config.toml
vocab_size = 6471
encoder_widths = [40, 80, 160]
decoder_layers = 12
decoder_mlp_ratio = 4
decoder_fused_qkv = true
decoder_bias = "all"
decoder_parallel_block = false
optimizer = "muon"
Rows from block 3 of the text decoder of a small image captioner, named by matrix and row number. Rows with one number belong to one neuron. Each number is 128 + 32 x the weight over its row's rms, rounded and kept within 0 to 255. All counts start at 0. Numbers have three digits each. After the name is the row's rms in percent of the matrix's.
After each neuron's rows are labels from the 100 texts, of 14848, where the neuron reaches its highest value: "fires on" is the input token at the peak. Only what is clearly more common there than usual is listed. The data: regions of photos with short descriptions (Visual Genome).
# fc1: MLP up (decoder.blocks.3.mlp.fc1.weight, 512x128), inputs 64-127
# fc2: MLP down (decoder.blocks.3.mlp.fc2.weight, 128x512, transposed), outputs 64-127

fc1.109 104:127156130158145143174154153194131234083106118183095099147123102109098120174114043146126105134158161104109106124186124134107110073107181255131125152101120075101092109137119141168127147119165115
fc2.109 115:022122199134123108121092115118138114109180096129115173110112114122125139133146130130072161085157142154112112109071130120135129127131141087123146139155128104136111134145067167116128107134113088
fires on: "in"

fc1.144 078:138133143132157156168089168100075094140124082077152090123125121120144141102099126130114143081109093169163101144105119099124079075171102155096146080132172109124145140189183097159098054146139126
fc2.144 081:118148157076168134111112148147169141148100107175133142104120156173133065181167091138151107120100190098110135107069190111112201095086147057146122139113121136166104077147081135055190187157066112
fires on: "couch"; "car"; "plane"

fc1.141 093:133134133131161143135162133059173126128117062168117121104104089152141083101162109081124142118130139151122176189125182135114165129172104051120109107143138169165119060156162114154169074116177114
fc2.141 101:145100121107077146097151141131152145108133111153135151132085126132151158099126099078144142106086173120113149112112217159132119127118178050152086129095172117169151208213146069121089189111177131
fires on: "the"; "road"; "it"; "by"

fc1.282 107:126130156153105114176109133103103117144135115105163139139130120122054166122152118093133095094197131144086142129113154154143129082069077162095123102128100159092097077120146160153084133135116111
fc2.282 104:218122137139124130146093090136116153150117125178085177153114083095066150193101145129115110123129097111099196078088138097119153094127151149110103159083177167067096160178161200101083107113166146
fires on: "behind"; "by"; "in"; "beside"

fc1.387 115:125188148135167126127127173114046091161147133135167118154109154125104069118122073128113133085096171123191062170100101179131119168084115197112153158101147096124120087135136168150091135156089121
fc2.387 105:118164108147181077126084099075132122183176108148135078146101146171110077134086104187119176148113136080146116117169112106106175156133204133109145116144144110084096161154086117150111175079132191
fires on: "behind"; "sign"; "shirt"; "engine"

fc1.368 095:109133185123133123133107156092117126089169092201112146137165103153150184110078099152132129116147133108078078181145086126111094153083148109124092192094122098065118180075096164153165111153146082
fc2.368 093:123135176080160097115115108165176079127092146119033136158082061137156190177126184077119120164097143183129115084091113142165130111149121144103118118115109141096118144109174178111200101160179109
fires on: "black"; "street"; "white"

fc1.339 102:129098091181104105148128152103154068138099134156148100169116101184135190139179123143062160170117146092130102114110071135130154108097103075112114189080110075129108132190098172149183179139113135
fc2.339 099:153145121144147141084154135114148151160170116137104148115132118125181141148156103149141158127066154157143153131159088155066120141099163036071156154110151116080126143119175129119095132159126135
fires on: "train"; "clock"; "building"; "watch"

fc1.337 105:120150057086110080152145162112169161139155088099146101181132110166108085103129199149155160103165160071165130172208121083134063057099100118181094149077134088145133120152128139097177159111151082
fc2.337 099:138133063082157160197150175175140132136152146084086159122132125066161107125062114096090137167071130156155153129165118152090138113105070147091173077141120116076136133065126136119148085080153132
fires on: "shadow"; "train"; "stripes"

fc1.419 107:172147121205133139164071138133088153197132149110193120120139150132137153158173117043124144139076176084120108166163081128140117113148115110143104078139151136130115069132104089080132073122125131
fc2.419 110:148135133044141130112126101130063156116119137128176084078124102159178096158137125108123088143077148130156077127125145098141126176220094075079122162131132128100145172148139077138122110088136125
fires on: "building"; "wall"

fc1.57 113:122163161133173127114187133180085149140163089138116158096127156122114032084129024112063156163112200119098103132200156158105151105091104166105104114106167099098103081055128114151224129104106149
fc2.57 103:118185112142167148125152126129148109219146151174114118104132148140103114086154127099099165102130167161126108080154129173111161130073182073199140134117134128143140118117079120183141199083129106
fires on: "in"; "plate"; "cup"; "sandwich"

fc1.40 123:098112173121182067128086104120123110131146087083154107126104129165094149070111159054157193192087154094087121119177134126100129162142146101145101158121157074120164156185120159140178113114119122
fc2.40 099:088181066077122057125119121142065160174125120137088158141150120115095123066130158103114128079121154137093194070198160119190114161165134128135066136133108148103170157085126094081184108140145172
fires on: "wheel"; "mirror"

fc1.117 098:080124095150111097155140155125082101121129074120113086158165174090119117096108110116134131120100133110198084189096171179098070083114151088135118101161075179122184133180134184151121124161141088
fc2.117 100:124121119094118153107087091086123161078085179070155121149124154164119178169149133133126127077129170175090141166114114137178140124212165165159145087106106106175165186111166088133158116140135127
fires on: "wood"; "windows"; "tracks"

fc1.397 082:119086155122105155109134124062159140151136155168167083102092100140053082158129141136152134110062127146134099125094115127170125091148131144149124139150151124148123205093133159080200150134152105
fc2.397 094:118086091111191124112135064128119107113112049159197140132128122112136142114124150122135116085114149146108162154086188129146125070103120117144125117117131116135163141140169122124109153134113153
fires on: "black"; "no"; "pink"

fc1.435 091:128078167166176160131129170095124170124147157088107115089138127114191170092218119123146114078060102197077153163055108101147080082085139131122152069158158151132149078183104161123121138150120132
fc2.435 119:079063115070131116205127111148121158163134184134072184111119097095107135128126126132123184109113149140048149114164117109108140131104081125116171128087159086144146143067128089182080114140108113
fires on: "the"

fc1.511 086:133088142152129150130164130110125145130137127067139096039130185154095160079174157083188145124067154160060118129155061121150166126138121160140122194159174138085132093091125124127200087081128149
fc2.511 103:174128205087155125115101104147117134095122134158149130140171096111176064201074181153141125097153134119149122101126080094103144096104099136073127106106133146159115113143158150143052165124118133
fires on: "the"; "to"

fc1.443 103:125173084136145116152126099079116105111069132110131118152168139109056135178076112168119136134157151131114107128136119092156095130151108168151101155097151090066141109197091151136175107117163090
fc2.443 098:166183115175137130186139138103182140130135087103130114057177115165067115127148125128108136109149188132100128131145124152177131133081147084138162125131108122100134079182160127148104060180181146
fires on: "hair"; "chair"; "frisbee"

fc1.340 081:144139150087107122137141183098046137130131067163164120142135109165170115077111146099095081117091175159148083131161063135181126085162100173141140127095159132153196109124087093113169162175112156
fc2.340 097:154137115133102157139197148099143117086144115117131122133144163132154148097117124092120150098130118107154102097120111115095163181183126092084179074121119117125173200102124165104071168076092153
fires on: "black"

fc1.31 109:168137114130126119178062162107189109175132153136140114118133116217160156115115071081182161123134144118152109107107169155115076119084177185108107091087079133120117203149107126134114098141107141
fc2.31 096:161120143114182085164096127136108164160109162118111114123175060112155116094146083121135111104153209114143091133159169158103165052130144118154158122099190105156137095106071124114116096094104115
fires on: "black"; "tall"

fc1.14 090:137168200169132127131066120083089157117123107106139123162142121143079166133103163086175160109101156129080169150117099126161046123125083118128100086095155113164100116155147108140116122139078129
fc2.14 093:147166144104157170162168077199078124095140113091124136093203168110101127100048230128162098076106147140101105119147109113143141122134133109134175143098122158131128096149160087146140111118143119
fires on: "wheel"; "tire"

fc1.477 095:124131172098165128131133102168129110134147159106099149169113152105103100136106132092136120160102116158195145131143050128098105106131140155187153138099107169059166144132102136104124159185149147
fc2.477 096:160138090191124151084139127137109145147096131104123199127149019103122084112133156094128205161099074123117144154078152114163106138121132126107160143137181174156145105138156109137084127091165152
fires on: "black"

fc1.154 093:126148141145167157148076145096098048208110171116128122100185142134080105118168110152127104126116096161126083185088077207079163105170121155165089111145113144150121124081152131130117135205128129
fc2.154 100:186094144099147148147090154120087110114063158153113073107120098120131150104135132153115087123148126150152074106090164178175091086131076161072119140122113100179112123153106130119026105152192150
fires on: "hair"; "hat"

fc1.362 112:084144100120092148102118130150090122159136167051156130123151055126138130111180094110153140152098208104162149131144128121168134151093119167135127179130109110185155111108071107150176042132150197
fc2.362 107:118114138101201129072118146123094086144140024118164076159104187149157095075127167153126136152150097099110117097102131167111181137126121043164146127104098167166174140187108168169091120105088129
fires on: "bag"

fc1.134 101:054123115129102136150173138166170071090098141156151160099089133141076118142081103172084123136079157087123160167121122087104125073109117154100144130112068132161132158111084136130086157211125100
fc2.134 096:102131128098139147082113076183151092131118122159145166109092141079175111158103117129148070160110108129192173157139101167115122121166124084083153096203161111145069139142129170174108146111178080
fires on: "top"; "bottom"; "leaves"

fc1.471 114:118127182113116142126127132175141121067125092075134160156143144122179137175130064139126160130165113154145145140103132106132097171114134191073128137085118082187150140096167124161087095098163142
fc2.471 100:118102150112095127135098120081090186109169085126154192114114101115145111138150076089118158138132132132116097167088124093113112141158107117094162166108169113151160178124115134131142114137087127
fires on: "in"; "walking"

fc1.8 096:123172095147203112138133081148142108055147128154131135147177116117116149137171119097130086069149247188149104172114161111106145085102119125123124112092150165105110113149101186172104044159112123
fc2.8 095:145164147128161133050115170086108131073145140142123151127083087106163128143075088147093123066145117141104116183094119156152100164210128158134104121128154095137165158128142084164164100125132086
fires on: "down"; "open"; "wall"; "sidewalk"

fc1.430 096:128120115133140107160119102105133157136161134139154124134133108087112141119093172067171095152163122135131053156097124100155148103138209183176127076071093129100144095157127155098165158123136094
fc2.430 107:108104104102119118176148102130168142091196147128102102135187111102126127116122126077158077136119137123162102151158109097063099104127128250063154131112097102162136128142208114147148155176123120
fires on: "wood"; "wooden"; "knife"

fc1.143 075:103108143150117096169115100126089149132150081167167145074086162118146163139177181081129175137073116084179098161117088089141088112148162117150116200096149096134138146160103144071114084179082128
fc2.143 103:090105113122146139109158145139145113136139140135126105136146103150120096078097103181118085107176137146137073173151151180154196117112178074105119163172131147123160130076101138150160142082155134
fires on: "couch"

fc1.473 101:127158184123077149120118077094088122154103152181147115105065123119154154128115087171193150100118152155078093113149138155130120063132103123048117157126125079104158156127143134163133086224092096
fc2.473 096:178080158129153180116118081132201130077116151109150088122143099098122127172114061123126093163073103059200141129084106147116173123155201119128085133118156163174150112150132162093137129100101096
fires on: "building"; "handle"; "door"; "metal"

fc1.382 104:125078136105069117167125136129111133080087114107151094145135160092088181078190108178091159172179180108138141152059107076118116085157128158139116098117187154090072108120122126153209208128179120
fc2.382 117:127090041098125122153098145103154135116140115084075081141096099135100141093149146155060096094126187158143166112123104122139150183133139022101125073135100111082171105106149080159117114163125165
fires on: "train"

fc1.19 101:110114138153137169111116163063070113163107114123099064170117152140161114120150076102109127153127167169181161127131181143150087116126163104076102131089153076121160138134113176124184155146146072
fc2.19 098:136154114134149120144146060136105086101072161151155160154082146160108167107154144129098176174099118106120116144155138093127171098110203096130167075106151101086086158156075118093193139129101144
fires on: "building"; "outside"

fc1.60 099:154144201159168136208144111155130072114134053138154130164127085144170093167147175179083193116075185069080120133165143126080147087115118110152126092144136100138138151121126113164134130122122135
fc2.60 094:203116075164166131167079127134092096096181102112080123108069139086178141107102136110117150139127095144164121128193096118084131093122109115150188188192082141116122135179121131141104122159122107
fires on: "his"; "man's"; "sign"; "their"

fc1.278 092:121132145128139120210092137108099131163165073170083201064120099218134135109121075126155109114101173160125127143146128052126102125124082112144154180124109156100106167152091130130115150118170129
fc2.278 102:103169123131147139132180094184135119110173043118119154122161107110157107159057152140060110111158107154211156140118139116132106182109141166161141160163176128133106113119145159102101090129129131
fires on: "black"; "color"; "dark"; "tan"

fc1.160 100:056124171133141150098204176062148149094097139153155108088106101142108078070085126128128132102137144082140089157099126124086160109099143124180120137115129120118155165102122098070140110173126127
fc2.160 093:148133148061152070091115146121088120143167126182134091116081154179156116102101119182098166184211077094125136146125118118114103130134095050116115145089089130103130121097200111162115190152162192
fires on: "black"; "striped"; "cake"; "khaki"

fc1.510 106:125153127148121093177111086150163153087061070131153210087092166100108131126118127083100120043143147199056156118170096108134142111120128096121125164111123117128112132097125197201115161119077094
fc2.510 102:131149124132147138093071172084101112107117073142128133102083132097184142108180062149150106089081159128197114112157075192125140142101132081135103141094179149190100175106194104127118145138127125
fires on: "in"; "on"

fc1.321 104:169161154138149110132114075058092124093106132146163098130162096117118140148155070109128138098133094114197207126134141142130148172082095145133124117127160167087124135170187081048123129149160100
fc2.321 098:142124136177131148138154149184103146109178170111144072160124150147173090061113177118106162140115145106162119151131101152121154104088060123119082124112165178126155159082105142087145141094107133
fires on: "building"; "and"; "road"; "couch"

fc1.355 118:149173133116182158133097111079155134185167161110110153098080070101148127107213150079163140124184143148036153140167129123124097130102131204118136139113087116133152109130108146134110134106127148
fc2.355 109:130182143181124138148101136090128042090104125109103115155117115124118198155125160101123116127097131161155146079094128140091161169209076197093101154140142144130168093123130118139062128120109143
fires on: "the"; "covered"

fc1.167 090:121135180104076122179135112142080114157176155125109124152114112138154130190146099079069095055146157138158119177152135050142092133070110176172127136134155154069108120116082108121108106175155087
fc2.167 094:139171124094062121102136108139159133137088168123109168125185105139165125120088132169136180090138098154155036076129145146127129167102096107092129160125117105152111117120149139115162118070102143
fires on: "down"; "off"; "square"; "snow"