A small image captioner, trained from scratch: batches of 256.
Rows from block 6 of the text decoder, named by matrix and row number. Rows with one number belong to one neuron. Each number is 50 + 15 x the weight over the matrix's rms, rounded and kept within 0 to 99. All counts start at 0.
# fc1: MLP up (decoder.blocks.6.mlp.fc1.weight, 512x128), inputs 0-127
# fc2: MLP down (decoder.blocks.6.mlp.fc2.weight, 128x512, transposed), outputs 0-127
fc1.27:79 38 55 66 46 37 42 57 27 42 49 38 46 73 37 26 35 75 38 62 49 74 71 71 19 46 77 73 41 69 46 47 41 52 55 54 27 71 74 48 46 30 35 65 46 40 26 32 33 43 66 64 44 50 42 52 40 44 53 52 60 75 43 50 36 57 27 42 66 77 42 49 19 50 99 73 73 61 38 38 56 36 60 54 55 69 52 62 40 60 36 41 37 35 43 27 52 53 36 26 75 45 67 52 61 41 60 38 55 50 52 36 36 52 42 40 62 50 48 57 56 64 44 29 62 41 60 31
fc2.27:37 61 47 42 63 52 92 43 57 69 26 41 62 35 83 70 58 56 38 74 25 75 58 47 68 40 44 37 63 55 66 46 21 52 27 40 26 64 49 35 57 64 33 66 67 52 46 57 33 61 55 39 33 43 51 59 59 74 64 54 48 28 27 34 41 60 45 34 52 44 25 45 72 34 69 59 51 42 87 47 37 56 54 50 55 26 48 61 58 34 35 45 37 57 31 40 62 65 22 68 40 72 63 33 36 66 46 43 72 41 53 53 41 46 62 38 52 53 47 59 60 41 66 49 49 73 48 07
fc1.28:53 57 49 73 67 53 46 40 53 53 45 42 27 87 65 52 45 62 58 56 73 62 33 42 38 36 20 32 88 34 56 74 59 54 54 80 51 37 40 52 28 63 48 59 55 67 21 43 40 18 50 37 65 37 46 38 49 51 32 25 63 79 60 44 90 92 44 61 37 42 37 58 64 52 83 56 46 40 20 72 50 50 57 57 73 57 38 49 46 88 73 30 30 41 52 38 79 53 60 55 37 39 29 29 62 63 48 40 07 74 87 48 20 73 41 38 37 41 34 61 42 55 55 57 26 26 15 21
fc2.28:45 22 61 48 55 55 50 56 59 58 35 66 40 63 87 61 54 32 30 72 42 39 52 62 49 54 41 64 54 72 42 66 74 48 67 60 47 77 48 32 62 69 69 58 33 34 01 30 48 17 44 53 32 12 37 76 47 33 50 35 81 66 44 48 43 56 65 69 45 58 55 43 61 64 56 39 48 79 43 45 37 24 38 53 25 70 61 64 42 76 47 52 53 23 45 49 67 38 64 37 65 53 70 12 34 54 56 40 53 65 68 43 43 11 48 48 51 27 52 61 32 40 54 64 43 70 51 45
fc1.29:60 46 55 43 57 38 61 53 38 50 48 50 62 47 46 66 50 70 51 36 42 66 70 56 25 65 73 46 50 55 57 55 48 38 42 41 53 28 50 56 38 55 23 49 62 39 65 50 20 61 63 41 38 67 46 49 62 57 51 24 31 56 59 41 49 58 71 41 33 56 54 55 58 41 64 54 34 59 25 37 40 79 63 39 43 44 34 57 62 61 62 55 17 49 53 62 75 42 46 55 59 31 39 57 69 45 64 39 38 53 36 51 38 66 57 50 40 57 38 55 49 54 47 81 35 60 21 46
fc2.29:64 60 34 58 35 61 56 54 34 65 46 54 44 59 75 73 35 44 56 34 41 31 30 49 73 52 39 36 58 61 57 37 56 62 33 35 69 46 45 36 63 33 50 67 47 65 61 26 43 33 56 68 59 41 30 30 53 53 44 54 31 50 58 63 65 52 49 46 55 54 62 53 46 30 55 29 55 73 54 51 37 62 36 72 48 56 49 57 38 65 36 54 42 35 29 29 61 68 78 51 55 33 46 63 48 71 49 49 49 68 42 38 53 46 38 59 45 55 35 51 39 29 61 79 48 51 48 54
fc1.30:55 38 27 50 75 59 65 63 52 75 53 36 48 46 42 53 20 79 82 34 53 62 47 55 48 75 48 69 49 82 69 48 41 49 19 74 45 60 70 38 69 60 49 53 52 42 48 32 50 48 52 52 64 59 57 23 54 36 44 69 77 57 32 48 48 49 51 72 52 50 38 71 34 78 63 46 25 62 17 38 32 30 43 52 66 46 57 36 32 64 53 52 32 74 41 03 55 49 46 53 41 52 25 50 18 52 42 39 71 51 69 40 52 47 40 47 34 47 38 50 83 50 54 58 42 70 42 51
fc2.30:59 50 46 51 49 43 74 42 49 48 61 39 52 45 61 41 35 45 38 39 47 53 64 56 51 46 39 53 61 78 43 56 46 51 34 54 44 54 54 47 53 45 57 59 49 60 52 57 47 46 42 47 53 56 59 60 45 52 50 63 80 65 48 57 55 41 49 54 50 49 36 50 47 45 45 45 50 40 26 53 54 38 46 41 49 38 50 65 46 49 48 65 51 50 38 45 40 43 59 53 46 55 38 46 63 44 52 56 63 49 57 52 29 46 49 52 54 48 65 38 62 33 40 42 53 41 45 51
fc1.31:69 59 40 67 63 41 61 79 30 61 24 69 63 31 43 25 57 56 41 56 43 75 60 81 66 34 57 31 38 68 49 44 66 48 54 55 40 55 23 36 50 47 43 71 46 28 58 29 38 41 85 40 59 61 31 33 50 32 66 67 34 58 60 48 39 55 52 69 34 63 54 61 52 65 62 36 24 51 55 66 71 54 35 51 43 73 39 43 30 51 83 41 60 57 38 45 75 52 24 40 46 19 38 32 37 64 32 52 46 30 71 64 37 47 61 61 56 46 29 59 45 56 31 57 57 58 59 44
fc2.31:19 58 13 53 38 38 63 57 60 69 78 59 27 46 37 43 29 47 52 26 50 20 52 24 70 73 35 66 43 72 43 40 72 65 63 42 37 69 40 42 54 52 61 43 47 46 26 42 48 73 69 65 57 57 60 50 99 66 73 40 65 50 43 42 37 38 66 22 61 17 62 30 03 55 33 61 64 25 66 55 76 81 56 56 32 36 64 57 72 29 45 42 41 53 54 60 43 54 12 60 46 78 41 43 47 53 46 76 37 51 38 66 89 51 58 41 19 58 38 74 44 58 40 46 32 56 41 50
fc1.32:56 64 54 40 38 35 43 70 18 89 26 33 57 71 43 44 51 79 63 01 26 64 67 56 47 50 09 41 23 36 59 57 00 86 68 60 61 39 49 71 41 49 94 69 54 53 39 39 58 64 85 36 54 68 55 53 46 49 57 64 63 66 53 17 40 51 56 73 45 50 39 59 82 39 33 45 34 63 31 33 34 48 56 55 68 51 47 54 26 63 34 69 54 29 24 49 78 52 40 31 78 55 36 28 76 71 71 58 41 42 73 51 52 16 48 77 59 29 40 67 27 60 84 41 32 35 34 26
fc2.32:52 38 40 30 30 22 78 34 38 37 51 58 68 35 28 62 39 32 76 44 44 53 55 44 57 49 31 48 82 39 44 46 59 42 71 51 47 87 60 37 39 55 50 43 36 38 45 37 56 53 50 67 44 10 43 65 42 55 42 43 71 39 75 45 58 69 42 37 46 39 48 80 90 50 75 33 21 53 68 46 18 50 43 79 31 61 32 31 44 51 88 51 41 47 45 65 51 49 49 59 50 75 63 58 41 32 71 63 39 41 98 64 65 58 33 57 41 48 39 10 49 39 52 99 68 33 51 25
fc1.33:55 61 50 48 48 47 44 69 44 64 13 59 40 71 59 79 53 58 40 54 41 77 34 49 52 64 42 35 55 48 90 35 40 59 71 44 78 46 58 37 29 70 36 43 29 60 39 58 62 35 53 43 51 47 58 58 34 57 56 37 33 49 64 48 32 70 41 66 79 33 51 55 43 49 88 45 58 18 25 52 41 44 69 45 48 18 36 43 75 77 51 49 53 36 61 25 44 39 66 47 57 40 49 42 44 46 36 58 49 76 63 48 41 60 71 37 32 59 40 58 83 27 61 72 40 29 27 34
fc2.33:49 75 61 44 27 71 40 52 32 62 68 46 52 39 69 38 53 39 76 40 47 43 40 45 61 57 42 32 57 69 42 24 62 52 34 73 50 41 43 47 50 82 50 44 28 35 42 07 64 51 37 70 40 71 83 61 40 37 55 66 43 63 57 71 25 62 47 74 37 44 65 52 52 81 60 66 37 23 37 45 62 27 29 31 47 47 42 50 52 28 15 53 73 53 31 54 45 39 59 51 42 45 42 61 18 67 46 59 83 75 50 37 51 54 40 72 70 38 49 33 26 73 44 52 31 64 62 73
fc1.34:67 39 42 38 57 70 42 42 52 46 37 43 51 44 53 26 47 61 82 35 79 42 50 38 56 57 49 52 26 70 53 83 41 64 28 38 48 17 43 57 66 44 68 33 47 43 50 13 52 41 68 49 63 45 63 33 60 75 49 45 65 55 73 41 66 74 30 82 31 37 61 59 57 39 53 60 50 29 27 37 46 55 64 45 61 53 66 31 68 77 53 37 43 61 53 20 51 28 43 37 60 66 67 47 56 31 40 42 55 32 49 46 52 53 55 50 40 18 40 46 53 68 70 61 67 54 40 27
fc2.34:64 38 51 52 56 55 34 73 48 46 40 35 59 79 49 52 55 40 72 41 44 31 53 55 28 62 62 66 42 38 35 70 46 34 68 53 46 62 52 52 54 54 23 41 49 52 37 26 54 61 56 44 54 38 53 42 61 81 59 61 25 59 68 24 40 44 40 62 56 57 46 37 48 59 78 64 32 37 43 37 30 41 67 50 40 46 49 33 57 54 54 49 54 55 39 37 68 55 31 75 61 30 40 45 54 64 21 73 42 47 69 54 56 43 34 52 53 38 51 55 33 46 80 62 47 53 41 41
fc1.35:31 57 50 46 65 62 65 59 52 30 11 38 34 65 29 54 40 74 59 15 65 92 66 62 53 37 65 48 55 46 88 42 63 52 62 38 37 76 81 83 21 50 68 61 41 47 42 16 32 72 77 57 33 38 26 26 52 27 50 55 47 58 56 49 43 61 60 70 26 25 85 41 30 40 44 57 35 37 37 45 55 48 67 40 51 55 35 68 48 57 15 50 29 28 58 52 99 36 28 41 48 37 17 62 92 54 04 61 29 61 45 50 59 46 80 40 75 40 51 33 69 75 68 27 54 50 65 69
fc2.35:45 71 25 66 25 38 11 63 32 58 57 44 40 54 37 54 57 82 34 89 96 55 70 55 37 47 68 35 39 41 75 48 33 53 36 43 70 50 36 39 50 55 68 54 48 19 36 34 73 47 54 49 58 43 47 68 55 59 53 50 50 34 75 59 36 62 57 26 67 10 83 56 33 59 56 54 59 50 47 65 56 57 61 51 75 39 54 25 08 65 42 62 58 45 69 71 45 79 28 39 44 66 25 53 42 37 44 48 54 52 56 17 53 49 51 59 52 61 34 69 41 42 71 30 16 57 31 56
fc1.36:63 66 48 27 41 69 48 32 31 40 25 41 62 60 41 49 53 71 59 64 64 67 88 43 39 40 54 55 70 35 70 72 45 63 64 41 45 45 45 14 59 59 46 36 81 34 70 24 48 51 73 51 70 72 35 46 30 44 46 27 36 70 43 86 48 70 48 41 31 41 58 47 58 65 63 51 21 61 27 44 48 32 36 55 44 23 48 51 71 74 23 43 36 41 99 27 60 54 61 51 25 10 55 56 55 49 49 72 22 50 43 56 69 56 84 31 38 32 73 30 74 60 37 54 36 38 43 47
fc2.36:15 59 37 44 52 50 62 38 70 51 70 66 31 30 35 61 62 59 61 75 92 68 39 60 32 84 68 69 84 25 43 44 42 49 64 47 45 48 36 25 63 45 23 45 52 20 63 51 44 64 50 49 59 46 45 45 55 56 58 36 60 44 65 53 65 33 62 23 16 46 66 55 61 42 51 42 56 41 39 67 83 51 41 39 41 48 48 36 52 34 49 67 61 39 52 00 52 88 71 76 27 65 48 39 39 55 41 35 19 50 51 58 47 59 64 53 33 27 55 45 52 36 55 46 60 80 52 41
fc1.37:83 76 45 68 39 44 38 53 45 57 21 53 53 66 36 52 39 65 61 68 43 64 61 28 26 44 52 66 53 54 62 49 46 57 47 48 47 66 68 44 60 63 36 52 34 38 35 70 46 32 67 33 55 58 39 36 57 79 53 68 59 44 44 44 42 62 90 62 45 55 15 87 44 37 51 55 34 63 43 53 48 59 65 42 49 40 53 30 56 58 29 61 44 27 63 54 86 50 32 45 40 46 46 46 47 68 53 10 37 52 32 50 27 48 61 38 41 38 50 57 52 74 53 58 49 60 30 51
fc2.37:60 44 42 31 72 50 66 58 43 31 62 81 40 20 53 47 47 68 67 60 47 48 59 64 52 61 52 36 71 48 53 53 22 68 48 87 55 37 49 52 61 47 78 35 52 36 45 42 44 54 38 38 46 41 46 65 40 47 45 49 68 34 48 65 44 63 44 58 33 42 65 39 56 53 41 54 33 57 35 70 47 46 79 55 41 52 35 55 59 39 59 01 36 38 46 71 56 65 75 62 65 53 41 63 52 37 72 35 28 61 59 39 64 49 66 30 57 34 20 28 35 53 39 59 51 49 34 60
fc1.38:14 76 37 50 49 40 53 72 49 70 34 45 54 47 61 36 41 81 61 70 49 27 51 61 40 57 60 63 57 85 32 57 69 71 42 51 34 67 66 74 49 76 29 61 31 36 36 44 05 30 66 43 31 53 43 49 54 77 44 56 70 76 47 57 15 43 62 67 40 77 39 61 30 73 99 39 61 48 66 42 52 33 62 16 48 46 32 31 64 71 68 43 56 43 53 56 96 44 30 43 23 30 40 28 23 76 41 44 35 41 47 32 53 43 64 45 24 73 38 44 60 53 53 53 34 67 64 42
fc2.38:87 41 43 56 68 83 49 46 43 35 77 44 54 40 49 57 34 73 64 26 21 34 55 36 26 42 55 76 52 39 48 19 39 62 32 51 37 47 67 61 41 68 61 47 54 35 69 41 77 75 60 60 44 75 43 85 31 35 42 79 72 40 24 46 38 49 45 03 24 41 12 45 70 64 65 50 62 24 71 48 27 46 64 30 22 78 46 48 18 48 57 86 55 43 37 46 32 44 37 34 30 46 42 65 57 78 57 11 67 52 92 70 73 41 42 20 44 56 92 61 67 41 75 36 51 23 57 62
fc1.39:77 49 45 56 39 28 42 64 51 46 51 70 56 43 64 61 53 72 39 31 37 59 60 52 43 57 82 38 49 65 50 44 38 43 49 54 52 46 64 51 38 41 30 58 35 46 28 53 26 36 67 44 50 67 59 68 33 41 69 65 20 80 39 50 42 39 51 77 55 41 60 50 66 39 67 42 61 58 33 36 42 42 53 38 55 69 29 42 49 68 55 66 78 48 56 50 68 40 35 56 39 34 56 34 47 55 61 79 44 39 49 74 43 74 56 12 40 60 34 44 44 55 67 61 38 55 04 49
fc2.39:64 38 54 68 62 35 54 54 37 47 59 50 43 22 58 73 41 56 45 45 47 17 57 87 59 52 44 59 52 52 62 41 31 50 51 51 47 45 56 51 45 39 46 51 67 53 65 48 61 46 49 36 52 66 83 35 54 45 51 53 25 53 27 42 63 49 33 40 76 78 52 40 36 52 32 62 58 69 74 64 40 69 32 66 38 33 54 47 47 45 47 41 43 46 30 58 46 51 43 47 75 52 37 53 53 59 70 52 54 58 43 48 79 44 35 16 30 66 32 59 47 43 58 49 33 49 38 57